Rows from block 8 of a small CTC audio transcriber, named by matrix and row number. Each number is 128 + 32 x the weight over its row's rms, rounded and kept within 0 to 255. All counts start at 0. Numbers have three digits each. After the name is the row's rms in percent of the matrix's.
After each channel's rows are labels from the 100 clips, of 14976, where the channel reaches its highest value: "strongest on" is what is common among them. Only what is clearly more common there than usual is listed. The data: read English sentences (LibriTTS-R). In brackets: how many of the 100, against the usual share in percent.
# conv: width-3 conv, dilation 2 (model.blocks.8.conv.weight, 320x320x3, each kernel summed), inputs 214-319

conv.135 092:162112122171176122132149129171162117116155070159152094108171093111151127078120097061134129143150099158146079136106120128097059146136177151125129092091150111128115138122117129138068118087146092127160133121129083086225140146094151107137075108106164138119112130105109083116068150162131095077129127038132124119094096079100
strongest on: the word "me" (29 vs 6.3)

conv.46 090:091105135099147140092098200116190140126148137137141084075141090099170050130106184098081121152137103156142161140150111122134062075144137155118112103074172134090155119124180142164132129115117144103100130143155142139086068144118125176086147164142119088104118133112120075081102118120126143109138109138119084089107094185115
strongest on: the word "with" (28 vs 9.1)

conv.244 102:148107138182093178163163094120112199115116077107159118143146141194092165109145165160096107138129163152157138130127144083089120075092114165151155088160126104151123095126118060181136157133109113125119097123081198081139104076118174093155078143136116148112125124160115143141143144153096091090088138077066117133133112157121
strongest on: the word "you" (90 vs 14.3); the word "have" (29 vs 7.2)

conv.245 092:119108123151064172119136111134177142050144143126131110050142115134154117158119109060119131117214105088124097146173152156048129099149170139114133082122102128095131174103146139062129156153145165120162170119146131172104132177128110140176118123131168187137186135184200091125094098106176127128133136125152136121159166119105
strongest on: the word "you" (34 vs 14.3)

conv.90 107:195136079083059174089095132128128141097133150163151073140096136039094145106090147125119100120081125121155116114131122061081119103113135110126097078149099142100092108106090152061156135106119115109100137141125105119093093160070089122147207176138107108173132096163114134106174083101099089130140114131097066082101119095070
strongest on: the word "was" (40 vs 15.9)

conv.198 106:136119076125040101144127089095121094122155085118110098126118084089130081115110065144135057095059068095166176185120112090120155049133156159075109126126115085154154134142179132106129126060095137172143136109054177114068134131123153137126184117100072138124154110143124138168132163105177066151129124118096077083100123116092
strongest on: the word "even" (39 vs 1.1)

conv.252 101:112176106210163160143106138136126129109102176155094106093117070142129172143114131170132098086176072132143176121129147129154136113102140098116067139140152130161063159110118047112110112157163135106101172123127135154151175162087200117145118161092108157114152212121136095154057106139125215141079121117155115170097126073116
strongest on: the word "be" (30 vs 7.9)

conv.241 098:106112150127087080120120122062174152147204117125156127148099116135185104132117144133076116166104098105118145092090114171140060164130109111128157164159194140140165109148191137147136124129132118123133144108121119078110126111125107124168126129126054100088091122098157135149093117127112088093178079160116070160150172172161
strongest on: the word "his" (63 vs 10); the word "he" (51 vs 17.4)

conv.36 103:133098195134087085133129104103158146137168161143083119119135124151105103153049092127117116070128126116112128097110141139113136090169182172184100126077151134122177126123165087100118140132128133146099166119071167130105147138125169090146125093060138094153125089182130114173110052158156091113141072112068154087130136118131
strongest on: the word "me" (25 vs 6.3)

conv.151 108:192177128144057095189162111175131089152174104130047095148140133159091137150106157141164131126150164128134143126130036145117189159139084105159175025127160162146131112133064179117133157068169106115082162164112146071113110134143125104125182129090087117148139084140063119085255128135061105124148152156113130070132123185126
strongest on: the word "and" (65 vs 31.6); the word "i" (47 vs 20.4)

conv.152 095:116168136154138115117118134097120140110102093133087167089176144147119119130180094123134212173132072118178099103135175149109167143017119110119104156150120114140112154119182075128080150122128130121146110116246076142119114098161145149125101135126191165099090138107120181104085129153150188125105170123122148184177151073143
strongest on: the word "had" (28 vs 8.1)

conv.123 108:087205127100066113120132112116174110049137104151120162061154107143148094132064061131128160091149104098107129096136172167047157080134171168075150123082138154149169189117168134088115142122109146107141159162126138167116104132118131102143126075074114159130162083101110092142134133145173108127089106126166112180093130141111
strongest on: the word "be" (25 vs 7.9)

conv.5 111:134193142178157101170187178060160129147134149143141204106189191163139150121165079149162128136095162147165109179125124122128063173138173112122209143171174130109166114194170120173141178138112138125074187121094161120072159131050152177103125169116107139097141081135128160156136161090116102101159121115098141166180114102194
strongest on: the word "of" (58 vs 25.1)

conv.8 104:114140179123096088133122133069089074150133143136118062136108125149160123137142144173160187127096151052112138118167130155136154143090102144084136160120081165128217157115132109171098175170109159110147128094145129197086076114179089138140118121091122063100158093139116156156087065119123107112148063129151133151095192165165
strongest on: the word "to" (60 vs 29.5)

conv.28 106:067114106207119176125076115095092087113178118094129175121104137114113154115116131171145134093105106057144183218137144090103116202133099146096094139092095064111127095120113205124112169121122155162085161179083126128122119115078113120057169143136121129060118087132110093161162126090178135155181065193125084092118086120190
strongest on: the word "he" (38 vs 17.4); the word "his" (35 vs 10); the word "on" (25 vs 6.6)

conv.140 101:115188103181095114090103072142145122095135101164126093126150124072153144118133169072069112132127067116153096136174166119118102165127174097080106197108119139127107131074159175094140088112099151071105079115142110143144093128094099105140130138167120143099125116083102155079147100126196166163107132147170164153093117107124
strongest on: the word "had" (46 vs 8.1); the word "he" (37 vs 17.4)

conv.25 104:156173102088123109152138102112154134143169081120169131159146167085154137118136117171117096123213171070064207132129153114140124109195107105207164199140136123111124074142171182156125105176125191115119134078104118165195069152174105089131165102167135144117127103122128159171152111168165120203166069199106124179107091187140
strongest on: the word "had" (27 vs 8.1)

conv.196 111:107084148165109149150133150105173066126173114126159091130253154119165112132142188080172152185123041091146080078163125118121077153126104135069138156147174152159158150127118145120141139119125107136133145130178135121149166130136135130145119176139153127129073138149177102138093160128136177035138111075157168184092130083091
strongest on: the word "to" (73 vs 29.5)

conv.299 091:084117123150158133144113106095148123061149124114132128125171109106168112122119078152145107124171173173158188175108111111058093070084136230114136083109144090159110131066137177105114152115152138121111157110139127072188176096079133108109130108053151163129098127120180134140145115104193043103151131160117148145083111090121
strongest on: the word "mr" (28 vs 2)

conv.84 112:101058126120116112176052165117134103106148147080117121151085182136137108122118156094157142130133095174166121100062099131120168137180133143104076100117133117101166126166160115115106154126060106120098140137106132107095095095084122144097140113082131072132079093162104144130152184109136115045160090149059157079137142221133
strongest on: the word "his" (31 vs 10)

conv.38 106:141218105166183155101093144118153179099153116136171118106165132182189118111127083106125106131186138129015082104096142108147111100154125066124141127157115093142102116141160144133138135142137148146094125119063142106144099086121107110119086139173149122139134154092140104095143137118149180124101066099182177124060133121067
strongest on: the word "to" (89 vs 29.5); the word "be" (82 vs 7.9)

conv.248 105:126111120185092179120127135163079069096169121131113115100178156061166212111140116125138112192199088055162116111144127164086093097069076089108078148077140130153127141078102169130147183128142128140128118159153096139195142144110090147130155165149152167220162123138117151092110156162180119116074174149130205096046166107087
strongest on: the word "he" (58 vs 17.4)

conv.217 111:125155121082188168098151112149184144137109121105114126134138077137190076100144137109132119079194108228158055162093184089161177098150193060126223154152102109137147113187201128071076145108117124143140144159125134133100143087105140122111132067047226146133104109106127152120150175095143138099154117113131145168149140155064
strongest on: the word "to" (79 vs 29.5); the word "be" (31 vs 7.9)

conv.93 108:145102145167136081106134155129134103074109134112126157164062131158081150139133138107000196121121148071086157091128135149153101115145089157070140128148113104129127160152132176093122110152161158141126159102175105160158084112098154106137100112163103132125088154136147090131105062187113143187166127186114140116118150106134
strongest on: the word "only" (25 vs 2); the word "on" (25 vs 6.6)

conv.24 100:108108123194141157117133111139113138115094069106112106168155133179077152087064136108063119151126097120131139174086131142123086118116140161167100122155134107136151124103095089127058109138127114112111202106071155087168127113164173146152069135142114132164144154116111054137148194133134099088185103105177087088111103132140
strongest on: the word "you" (58 vs 14.3)

conv.279 093:111097108127141062160142105082209091142128126110131086138095154175069089092134187130091123172126136143155154104121212130127115162208119080084123131072138195077145149116142123144150102145087141142096176130049145121043136133140134099109097100085033050116138103108163110092069099119104066127149105127148090116136124155151
strongest on: the word "with" (34 vs 9.1)

conv.34 098:131116121058138153133158128109128094121064095093203089070086130114060148127086140099119117100109121128133125128129060102089105097120098126130127082079162165127140121130106085119114088141121159148097149085056134187082164110130194156142073107105105134183119073071136088139091162131091099122093090104126096063115099100074
strongest on: the word "be" (25 vs 7.9)

conv.42 092:150152097162084137131129163081171163096130153139103124091191159123121155098160096201099086140162131136112154163140112097097140122103131209092150135178114117124097095109116124149086133092134167086123099124156129126174103120157157099126184155145152102114138126065071161079102130101166098111084111148175126128087135129155
strongest on: the word "was" (36 vs 15.9); the word "with" (32 vs 9.1)

conv.246 117:128081106140091129181137097073123121154146088109182059118114124126158084083165099129161113144103184139126168102133124132114060068135057172092120152117149123148139121180118113163128098111092138100132124116177168122136150099160160135172102122158088071057116169119121167080099166143175051056102110166140108145098137101080
strongest on: the word "of" (64 vs 25.1); the word "her" (31 vs 7.8)

conv.297 091:132071120141087105155110138129167129100158151100151096124160134137152113145130099105106109122222150109091065105084157140129107107121130189160145138136091144123155097161098111083122143162122117100037110097123149074110121147072097124093146065074109098112077126149125130145092114091132102088157054132069161134129154124153
strongest on: the word "his" (26 vs 10)

conv.309 102:150121104124148107116164103158137133160145117133123074153081103147173104122112169110084110113142146151146106083176129109136133148135063081155158200161061118115175077106103113117119098109128161102098130081077116113097135132124073096127170142150086093116113178121120095124097165121137093182164071164171042141129165177114
strongest on: the word "his" (71 vs 10); the word "he" (40 vs 17.4)

conv.310 108:097169097105223177118114104099124116076098117108146202116042159131105109089152144131188131192098138104152108125202137141101091160102157087151123076115118083099099163124128154137144151117106104112138137106170093098118211111122176148128124124125198114151152089131150097127123152136065048109090127140218162151169112102091
strongest on: the word "mrs" (31 vs 1.1)

conv.67 096:181067143161094141118144171172121153145108119171103175106133133124188124105082155120083127132182108154128086129121160191149109117090090130181143170142133154155195140141133223123088132123148203164147159139128092157159090106117091117123092091143202121155123108183111115122192145092139173059146117127081167150164195120105
strongest on: the word "and" (83 vs 31.6)

conv.26 099:049116186141159139142159132090161133132115122141153190174135120135099064169145194116068152105114112076164142119191129136122084142154151128160184137068149147151197111113083151113124101182153172160081112096130145168115139163123142152123088147110171139082123087164172156137177196082129115170186177128109168128152141163199
strongest on: text has "you" (32 vs 14.4)

conv.172 104:070182125105156110132089181181120165108106113084091148099101111137101111134138078141108104120154164144137163115187138130117171159117120119098123140099110102071106146097107140168125087189098135116151079081167083150131155134188096179087136174149130146122096138105117103098095101128174147135103132194137076130141072101148
strongest on: the word "of" (56 vs 25.1); the word "with" (28 vs 9.1)

conv.57 100:106137089124144121163098121122165133167201120085101091151133084161160096122116139112122084153091101133165100113131152110136122165143067074127150104124109098141145079128094113145110138089103113149101101120120134087096118180131066137115185133122133078116094061082122139099132192166086095099143141095109087198146134172134
strongest on: the word "his" (80 vs 10); the word "he" (37 vs 17.4)

conv.125 092:108111101098193098139116143077188127115213150154194112121175152113196146138129027151169058115136133161092121136132071093113132146149103147139175159171161129092112105161164127156131135115135160136096153150135121101070111097102136145124175145085130109074119134123099170085062145058133127112134121164096118186126108085075
strongest on: the word "and" (70 vs 31.6); the word "his" (44 vs 10); the word "he" (39 vs 17.4)

conv.104 104:122129091233100115166146135110113077151126116052139016094113039066149073140095058202155146107063161129154161123096163171152102081124120170119104093106134104160113118115124105114141136115128160132147051119140157135090147112147103120128139154103106114116126121103148147113148122084149150099134154204110080132154130128140
strongest on: the word "with" (29 vs 9.1)

conv.37 092:179071096171062123174096112172053164118131093178112132203167138096192117099163127117168107137096043133116127164106069076109150140082153080092103126152082140126100137116128123130111122043103101103207120093068071114140089162092059141130109111109099172191154137090150155121158122103102095111122111122085153083106117167085
strongest on: the word "and" (82 vs 31.6)

conv.288 100:142123116182101148137125128159147130178120109206126122115226097105147082093119143109102155173166113140084109073096122099117118116094106115168128150154107145105154089130133167167081094128123181086163101121114080116189072079164093133134092178190178156114102156119093131090106116136139163131106151086116143193123139149096
strongest on: the word "of" (65 vs 25.1)

conv.232 100:111078110124124113141135090113162114128077124099092068145140078154101087101114098089132087108078187168085130159143084118165180120214178157134137088169103110129143050118105050111130128099131113085138113153108135131137121101138147101123131090129127112072150142144130157116105150176056123166109122123118076117142121128128
strongest on: the word "my" (33 vs 6)

conv.77 090:144157128194135077130083151166081065184086109092143093148143108130202082096094127130146173161138096095171093097099210142164129111099100125139089120120075134088155144139162138086153108143073121127091169112205107116131106091072115087097084166079112125099093127113105120127219092142118149087148168149114136110120123137082
strongest on: the word "a" (47 vs 23.2)

conv.80 104:088097126151121074171099162108112076148157135084082155120118070108064070153113139061115110095158144106153183179126074100136116156160114135124076098098197098109078126152085077106068124097151077105079106164112126121080128165101175123101122093097090087110105112116125114128135095149138151149119140120124140092149106137150
strongest on: the word "only" (36 vs 2); text has "always" (26 vs 0.8)

conv.170 091:129118110116183100124105135079133111179117123153140097099125071038111104151133076101104114138111157152118099151095087130136136118163156144144107091119146140058068130062187089128227114153111117129151148126107113154072110138107077125116180138137066123099138103160140121081084110101087133146147097143162118087155150121119
strongest on: the word "my" (38 vs 6)

conv.183 096:138122138074063162111116127151104115122066111122176157164140141183186151100113191073134159118148066115156092108171110109186168148117137084153143132190154114121159163136102179131132062074104080125175103062167103090132118128140105111128121147167143185080153148100136116165158111107076145118114148154118165114153118153148
strongest on: the word "and" (95 vs 31.6)