python train.py --train_examples=15625 --norm="batchnorm" --max_precond_dim=1536 --one_sided=true --steps=9900
Rows from block 8 of a small CTC audio transcriber, named by matrix and row number. Each number is 128 + 32 x the weight over its row's rms, rounded and kept within 0 to 255. All counts start at 0.
After each channel's rows are labels from the 100 clips, of 14976, where the channel reaches its highest value: "loudest band" is the band of the loudest frequency at the time of the peak. Only what is clearly more common there than usual is listed. The data: read English sentences (LibriTTS-R).
# conv: width-3 conv, dilation 2 (model.blocks.8.conv.weight, 320x320x3, each kernel summed), inputs 107-213

conv.277 [137 146 122 157 130 117 165 166 146 166 184  73 118 125 164 152  84 153  96 135 152 174  73 152 107 208 144 114 188 116  66 134 102 138 102 102  85 132 168  89 127 156 142 161 115 149 108  84 160 131 136 163 155  96 151 103 122  99  76  89 117 141 127 120 102 144 101 108 144 151  92 112 172 154  68 115  84 140  78 113 167  88 120 115 149 120 158  95 138  42 142 169 124 103 111 110  79 137 108 133 100 121  78 133  78 117 123]
loudest band: 500 to 1000 Hz

conv.13 [136  79 140  77 130 111 144 149 153 147  99  11 115 157  80 165  92  88 162 179 142 168  91  99 152 106 122 107  76  89 117 151 122 148 152 144 150 158 125  92 113  74 132 170 126 169 103 164 122 103 124 106 121 155 102  49 147 128  53 103 134 127 170  94  64 118 138 165 128  86 137  71 178  91  92 149  98 134 119 102  86  95 145 106 108  87 130 168  64 163  99  89 126  90  77 102 109  89 108 122 121 128  78 141 150  99 126]
loudest band: 500 to 1000 Hz

conv.71 [149 193  98  59 128 156 105 151 110  98 144 145 108 116 135 109 158 175 153 173  91 150  52 192 147 171  96 174  94 174 107 131 173 141  47 118 118 108 108  75 142 148 154 105 213 150  79 111 114 116 107 144  89   8 165 192 112 130  86 176 158  93 121  93 126  64 136 108 142 163 151 131  86  74  94 105 118  76 164 155 128  96 123  69 141 172 142 122 103  57 112 140 103  83 102  92 121 187 149  89 152 111 151 113  61 142 129]
loudest band: 500 to 1000 Hz

conv.43 [116 112 185 140 121 137  73 136 146 136 107  76 106  84  97 130 112 149 114  72 134  82 142 128  90  78 124 120  73  78 114 121 166  84 167 160 119 106 145 127  79  88 166 130 142 100 110 126 155 127 155 110  90 149 121 125 126 103 154 130 114 131 146 150  91 117 111 149 112  85 139 109 116 126 132 130  52 116 140 178 124  73 139 148 101 100 178 126 125 169 132  95 192 119 122 164  97  97 112 129 143 165  78 101 221 120 115]
loudest band: 250 to 500 Hz

conv.39 [ 95 105 165 155 145  97 152  89 112 132 119 113 136 141 131 143 165  82  78 190 114 125  82 115 134 115  62 112  73 103  99 148 154 204 112  90 180  94 153 149 182 121 122  76  74 123  88 146 147  78  66 139 144 102  55  87 164  83 121 136 127 158  75 109 130 116 137 165 115  80 203 108 166  90  90 147 155 108 193 171  81 113  98 129  71 132 136 165  69 144 144 132  67  47  77 114 149 173 165 129  55 137 154  93 114 165 111]
loudest band: 500 to 1000 Hz; 250 to 500 Hz

conv.140 [156 105  98 131 120 124  36 152  77  79 125 134 149 134 140  74 142 171  96 102 138  64 150 131 166 171 137 111 146 151 107  84  84 134 136 121 151 115  79 156  56 121  78  90 144 138 136 109 108  79 115  97  94  93 116  84  86 210 190 140 131 106 118 117 155 145 130 143 158 137 109 142  60 125 183 154 161  97 113 142 169 171 167  73 147 119  91  36 119  79 158 125 144 115  86 143 126 148 126 127 121 173  96  95 107 151 104]
loudest band: 250 to 500 Hz

conv.123 [ 82 144  82 123  79 131 136 133 162 125  86 150 161 107 107 142  86 140 181 143 109  87  85  87 170 137  71 140  65 176 142 102 126 102 129 169 172 162 116 155 144 128  99 137 127 161  55 147 107 133  74  76 112 113 110  99 149 139 106 107 113  85  97 162 146 167 133 111 100 114 103 105  96 138  92 166 110 132 108 123 100 128 125 115  49  64 125 145  71 144  97 167 173 152  96 114 129 129 221  62 120 130 111 104 152  95  95]
loudest band: 250 to 500 Hz

conv.58 [ 60  96 122 125 115 108  67 124  85 125 140  92 152 110 103 156 172 152 109 174 120 117  92 127 145  83 143  96 165 100 108 143 131 151  86 130 204  91 126 170  64 111 141  74  45  93  59 116 127 111  88 173 120 157  38 138  60 112  75  93 118 116 127 108 109 213  95 158 122  94 110 114  77 141 135 127  76 153 117 129  79 135 130  90 145  98 184 133 101 132 162 100 149 193 148 180 111 128 146 105  70  86 166 125 104 162  54]
loudest band: 500 to 1000 Hz

conv.191 [151 107  98 111 177 137 133 112 160 105 122 129  25 144  82 146 223 105  82 141  87 105 149 130 109 100 124 107 162  38 111 173  89 158  84  96 118 123 151  78 111 164 144  93 110 100 156  81 140 124 223 164 165 142 167 105 123 136 120 210 126 138 134 124 145  58 134 129 124 193 128 133 144 130 135  63 127 124 138  82 120  32 132 109 139 111 132 116 134  75 220 145  94 127 150 185 135  72  85 156 113 204 136 200 116  85 170]
loudest band: 250 to 500 Hz

conv.166 [ 73  85 155  71 126  85 146  73 142 164  99  74 116 108 130 122 104 155 153 111 116 141 145 171 116 103 145 149 109 120  95 140 117 148 148 122 115 107 183 109 133 101 112 150 127 149 137 157 198 135 145 116 113 148 128 108 153 134 149 123  63 124 138 149 106 140 123 120 109 115  54 116 205 136  63 148 100 212 119  96 134 109 146 194 111 126 124 110 135 147 144 128 107 148 137 156 189  98  95  94  32 121 101  95 160  97 128]
loudest band: 500 to 1000 Hz

conv.217 [103  82 176 125 111 128  75 181 123 139  82 169 130 110 134 134 175  86 160 120 142 161 140  70 157  88  89 107 168 234 149 113 184 146 164 130 172 130 140 168 122 109  84  64 156  59 100 107 129 102 132 164  77 134 101 142  94  75 132 126 140 117 130 105 112 145  88 123 142  98 167 158  67 200 145 130 116 182 162 107  61 142  80 129 143 126 119 125 128 107 133 103 156 201 157 182  90 119 203  72  86 130  97 127 155 126 115]
loudest band: 250 to 500 Hz

conv.3 [ 88 133 122 136 139 108 139  74 124 117 169 125 122 113 137 153 124 106 133 145  92 152  93 140  99 159 109 133 146 124 118 129 110 130  85  46 122 129 121  85 134 153 113 149 174  86 175 127  87  92 107 114 139  59 137 156 124  76 158 121 128 162  38 115  81  90 118 124 100 148 132 157  90 165  67  97 127 127 127 151  94 139 135 113 133 161 137 154 168 120 141  96  98  52 102 100 128 172  65 141 117 121 170 103  91 135 158]
loudest band: 500 to 1000 Hz

conv.62 [152  48 132  91 201 126  94  80 135 135 102  72  61 146 128 183  96 122 141 192 129 167 115 144 179 126 152 137 143  79 109 115 161  51 105  90  95 176 155  91  98  86  95 117  77 173 103 132 147  86 117 213 112 159 112 121  99 136 114  97 156 180 122 134 107  78 149 125 122 128  98 154 150 130 101 110 105 157 119  88 109 139 121 171 168 110 132 147 117 188 107 161 126 139 143  83 125 103  58 129 154 146 136  63  96 133 181]
loudest band: 500 to 1000 Hz

conv.109 [107 139 181 144 109 119 111 147 119 111 146 140 168  83 135  99 101 154 209 136 132 125 127 134 203 103 152  94 127 210 119  79 168  59 122 129 166 189  64 111 128 116 127 133 111 134 143 107 157 140 105 174 110 157 105  98 166 138 173  66 102 123 134 123 122 143 109 109 107 113 170  77 106 167 154 150 151 215 161 124 179 127 143 129 134  94 132 152 113 172 133 162 129 169 138 131  96 113 227  79 112 128  83 147 143 141  96]
loudest band: 250 to 500 Hz

conv.167 [ 87 101 183 128  56 137  95 129 104 181 120 145 131  70  85 153 185 101 122 178  61  79 100 138 127 139  67 127  44 127 105  89 136 114  96  78 130 152 100 129  99 112 163 116  95 107 100  92 143 127  92 175  82 141 124 115 149  81 108 178 106 115 148 133  99  86 111 115 125  85 114 109 118  53 146 114  94 121 164 117 163 119 104  95  88 109 182 117  92 116 103 222  71  83  86 177  71  95 152 116 109  97  77 122 112 119 122]
loudest band: 500 to 1000 Hz

conv.207 [147 133  93 129 112 145 100 172 141 114 132 120 144  91 148 121  85 113 110 122 141 165 110 102 101 127 149 102 143 166 109  78 153  79  98  98  98 135 120  98 101 136 131 160 133 181 119 133  92 122 136 109 142 130 103 150 123 128  87 139  88  93 124 109  95 167 180 179 114 142  49 138 129 129 111  29  65 134 121 158 112 125 127 125 142  80 124 128 140  74 115  85 168 114 117  83  71 149 104 110 118  79 115 112 121  93 116]
loudest band: 250 to 500 Hz

conv.160 [129 104 107 105 119 103 169  87 136 125 164  93 126 104  96  91 122 121 145 126 160 166 120 166 138 133 115 119  90 146 101 163 112 160  69 118  85 102 141  92 105 151 205  87  94 111 125  29 153 120  89 175 135 139 101 118 102 112 119  83  25  90 131 136  90 122 103 101 114 141  87  97 129 110 131 119  92 115 152 155 125 126 130  78 130 103 167 194 103  92 119 157 149 107 103 161 134 142 149 159  94  91 132  69 184 131 127]
loudest band: 500 to 1000 Hz

conv.181 [117  71 135 114  94 176 112 142  68 117 113 131 104 128  90 119 196  61 131 145 158 139 100 148 160  81 108 118 123 166  70 136 131 136 145  88 171 108 130  98 103  84 112 145 140 115  47 118 150 102  93  83 134 179  83 128 153  99  86 158  98  95 158 141 136 109 138 128 141 137 117 155 162 122  97  40  50  82 124 126 156 120 123 114 151 101 103 174  95 127  76  92 192  68 153 102  94 136 157 125  93  71 127  71 146 107  73]
loudest band: 250 to 500 Hz

conv.305 [108  98  57 107  61 127 155 134  90 105 110  80 101  77 169 152 105 143  56 187 115 102  95 129 148 121 176 120  75 124  65  82  96 137  80 214 108 188 115 175 104 129 128 126  56  99 130 134 149 171  97 150 171 144 142 108  85 191 103  96 128 122 153 143 153 140 145 153 129 130  93 122  70  91 141 139 123 217 103 103 162 118 111  87 150 132 146  92 136  88 132 134 123 180 221  88 108 127 160 136 171 115 106  77  89 140  83]
loudest band: 500 to 1000 Hz

conv.96 [ 92 122 143 137  77  89 109  98 113 134 117 158 125 110 122 134 115 136 137  88  97 130 128  95 121  66 111 112  93 222 146  71 136 106 146 134 148  73 164 136 144  64 138 158 138 134 103 134 144 102  92 121 103 127 131 100 148 128 122 129  71 118  46 152 104 150  81  81 142  84 185 141 112  86 152  58 103 133 139 181  96 175 141 151  83 153 145 127  99 141 116 147  90 115 103 111 144 132 159 116  48 112  44  56 169 129  96]
loudest band: 250 to 500 Hz

conv.144 [119  98  56 139  54  89 168  90 113 110 131 104 109 127  57 103  53 173 100 100 137 111 117 143 108 120 151 149  86 161 100 108  60 121 122 154  77  99 118 114  53 169 138 106 101 114 133 122 138 158 119 116 124 102 128 122  88 119 111 106  41 122 132 135 144 112  78  83  60 102 103 110 123 139 125 116 143 115 168 204 136 112  82 148 151 115 117 102 128  44 116 107 116 122 140 151 141 148  89 118 111 138 139 146 107  82 119]
loudest band: 500 to 1000 Hz

conv.50 [113 155 135 136 105 120 179 107 161 106 132  83 172  96  89 112  90 155 156 152 141 141 125 108 127 134 122  65  90 131 127 142 192 144  97 122 145 143 216  94  83 152 144  81 162 119  86 157 125 102 165 105  42 145 148  81 147  77 108 154  87 111 176 107 184 138 127  91 132 163 108 142 145 166  95 166  99 137 199 112  95  58 125  50 122 119 105 154  66 142 147 150 116 114  94 147 135 127 197  80 131 127  93  56 157 159 129]
loudest band: 250 to 500 Hz

conv.186 [127  88 103 179  80  94  54 127  88 170 111 175 151 132 170 148  94 155 135  83 166 123 100 121 122 120 120 155 111 102 151  25 149 119 113  91 174 127 126  94 129 113 149  73  67  99 119 131 141 122 124 156 142 122 147 165  65 129 105  95 130 127 172 128 144  77 118 136 153 115 193 142  82 126 109 134 178 211  83 196  81 118 153 106 133  83 199  86 126  99 120 100 171 153 118 124 181 107 117 115 189 132 119  89 148 150 129]
loudest band: 250 to 500 Hz; 500 to 1000 Hz

conv.292 [111 167  85 134 121 121  34 141 105  77 151 122 171 100 126 147  74  79 132 170 114 204  78 112 153 117 121 110 120 158  93 142 166 149  93 130 165 136  81 148 144 163 133  71 123  78 101 145 106 137 116 139 128 195 135 126 149  61 153 144 128  93 141  91 140  98 110 136 164  98 129 147  87 125  94 173 126 187 175 141 121 143 101  76 102 141 130  67  84  75 138 126 124 162 129 150 131 163 117 125  80 177 129 117  63 136  83]
loudest band: 500 to 1000 Hz

conv.122 [116 185 161 145 125 147 225 127 165 149 155 117 104 118  79 186 139 105 128 164 146 172 111 139 112 189 108 143   0  95  73 178 174 123 135 151 164 138 179 109 147 145 144 159 170 131 113  80 187 144 118 113 130 103 189 167 131  71  73 152 133 136 158 176 103 133  93 103 129 140 186 117 140  93  18 159 115 137 170 115 149  59 124 165 148 176 126 175 116 144 128  67 169  52  89 130 139 143 115 101 139 153 108  64 164 108 146]
loudest band: 250 to 500 Hz

conv.133 [ 97 123 212 119 141 105 145 194  94 141  85 109 166 116 193 104 134 138 135  87 140 176 102 145 134 151 139 156 149 151 114  76  96 110 115 117  88 163 160  76 159 129 119 214 147 138 102 171 179 100  86 129  59 112  99  99 143  89 121  84 145 207 110 109 149 178 119 103 101  96  65 141 139 172 111 164 157 178  99 144 144 133 180 106 132 151  92 115 120 130 149  98 122 162 102 116 129 117 135 143 144 160  71  82 118  95 188]
loudest band: 250 to 500 Hz

conv.235 [134 111 136 136 161 121 122  91  99 142 137 131 136 111 163 126 124 115 164 115  99 126  39 146  76 117 132  85 139  82 153 135 145 135 109 179 151 165 101 177 101 119 134 119 123 160  85 113 117 121 118 220  53 165 151 118  79  76 111 130 145 134 132  51  92 154  85 128 131 153 111 108 108 172 102 106 107 184 105 149  96 120 138 128 130 114 107 157  78 145  91 138 149 181 179 179  40 122 111 153  94 133 130 114 146 134 156]
loudest band: 250 to 500 Hz

conv.192 [102 140  84  74 145 167 125 138 112 123 121 105 143 123 134  89 148 165 119  43 100  94 116 134  75 154 142 121  94  73 149 109 113 106 217 106  87 106  91 143  48 163 121 150 161 112 135 123 102 130 209 162  60 113 128 127 124 109 144  93 102 171 131 110  98  73 158 114 117 168 133 187 145 118 122 150  97 174 105 100  69  89 154 145 161 192 105  75 121 193 115  89 113  88  97 116  89 135 143 137 169 108 160 151 144 187 154]
loudest band: 250 to 500 Hz

conv.121 [146 106 164 109 152 148  64 213 121 142 107 100 152 119 133  94 141 146  97 101 134 149 102 134 166 158 155 137 107 106 114 142  97  91  80 130  82  88  90 121 112 121 158 118 138  70 136 139 122 121 138 102 142 138  98 114 148 129 103 124 132  57 115  66 142 180 134 109  72  79 106 151 102 134  89  96  56 140 107 162 130  71 119 127  81 140 190 102 135  62 126  93 102 168 101 150  86 156 130 112 166  72 118  99  87 180 129]
loudest band: 500 to 1000 Hz

conv.106 [167 130 131 132 110 110 107  72 182 123  61 103  97 154 189 147 136  89 159 162  96  89 118 179 144  85 190 113 193  68  94 176 123 128 111 128 147 193 113 201 169  65 160 126 139 101 157 165  97 114 129 161 151 139 166 119 162 136 175 117 123 144 117  83 118 139 129 103 136 132 101 114 142 140 112 151 166 147 135  98 139 169 141 137 155 156 138 146 166 118 175 169  56 140 116 167 155 130 199 133 143 132 159 180 107  79 103]
loudest band: 500 to 1000 Hz

conv.244 [158 133 110 169 171  69  98  83 161 113 110 154  96 143 168  62 121 114 119  73 102 116 105 123 129 120 219  74 129 137 112 120 117  91 183 144 143 108 129 149 116 137 110 126 123 129 137  40 131 114 171 102 125 168 153 121 138 128 165 117 122  50 137 115  85 112  80  90 132 141 113 112 189 109 112 159 114 168 104  68 169 109 193 112 157 134 113 104 147 119 104 103 117 179 172 173 124 155  99 126  95 116 148 134 120 130 184]
loudest band: 250 to 500 Hz

conv.262 [ 82 193 161 104 147 129 145 140 106 117  73 127  93 146 189 174 113  96 161 123 135 148 150 130 125 127  92 100 194 123 128 122 165 165 127 114 128 133 146 163 126 135 123 137 145 125 118 115 176  79 100 103  93  99 154  79 161 141 164  69 112 160  95 120 184 152 118 134 137  97 143  91 134 143 110 103 164  85 148 174  86 128 157 181  63 166 125  92 145  90 107 124  90  92 118 156 132 188 219 123 117 113  94 129  80  75 137]
loudest band: 500 to 1000 Hz

conv.89 [114 100 152 138 213 163  34 110 171 155  90  98 123 169 116 129 114  91 163 154  98 168 130 115 127 100 112 123 176 102 123 161  95 153 186  96 131 123 156 200 140 103 153  97 161 165 129 132 102 102 119 174  91 144 106 127 194  74 133  44 191 138 152  81  84 158 157 149 124 120 105 105  99 227 121 123 118 136 125 181  84 103  93 140  94  98 124 135 162 163  99 103  94 156 100 127  63 103 163 100 161 111 135 115 128  98 113]
loudest band: 250 to 500 Hz

conv.141 [146 157 133 114  98 144 191 119 118 138 164 151 153 139 157 124 127  93 167 111  98 163 152  84 135 127  74 125 170 125 148 137 139 106 117 102 121  70 177 162 147 188 137 103 133  83 109  84 122 132 136 171 115  90 127 109 148  45  81 112 120 149 141  76 119 142  95 107 139 111 147 142 146 152 161 205 104 194 138 129  76 114 116 105 117 109 134 168 100 154  49  92 122  97  64 116 103 120 120 108  60  88 147 110 184 125 112]
loudest band: 250 to 500 Hz

conv.7 [ 64 139 111 135 199 140 104 161 138 137 132 133  89 105 128 141 113  88 121 104 137 146 106 125 128 143 147 154 143 122 132 171  78 175  73  81 124 125  80 136 179 137 120 111 132 154 110 142 160 149 115 129 167 116 101 150 139 127  80  66 142 141 129 111 139 132 147 144 155 141 181 189  91 175  93 165 143 164 134 100 132  31 103 166 128 171 152  97  82 110 155 149 107 100 181 149 141 141 111 151 109 125 169 143  85 168 148]
loudest band: 500 to 1000 Hz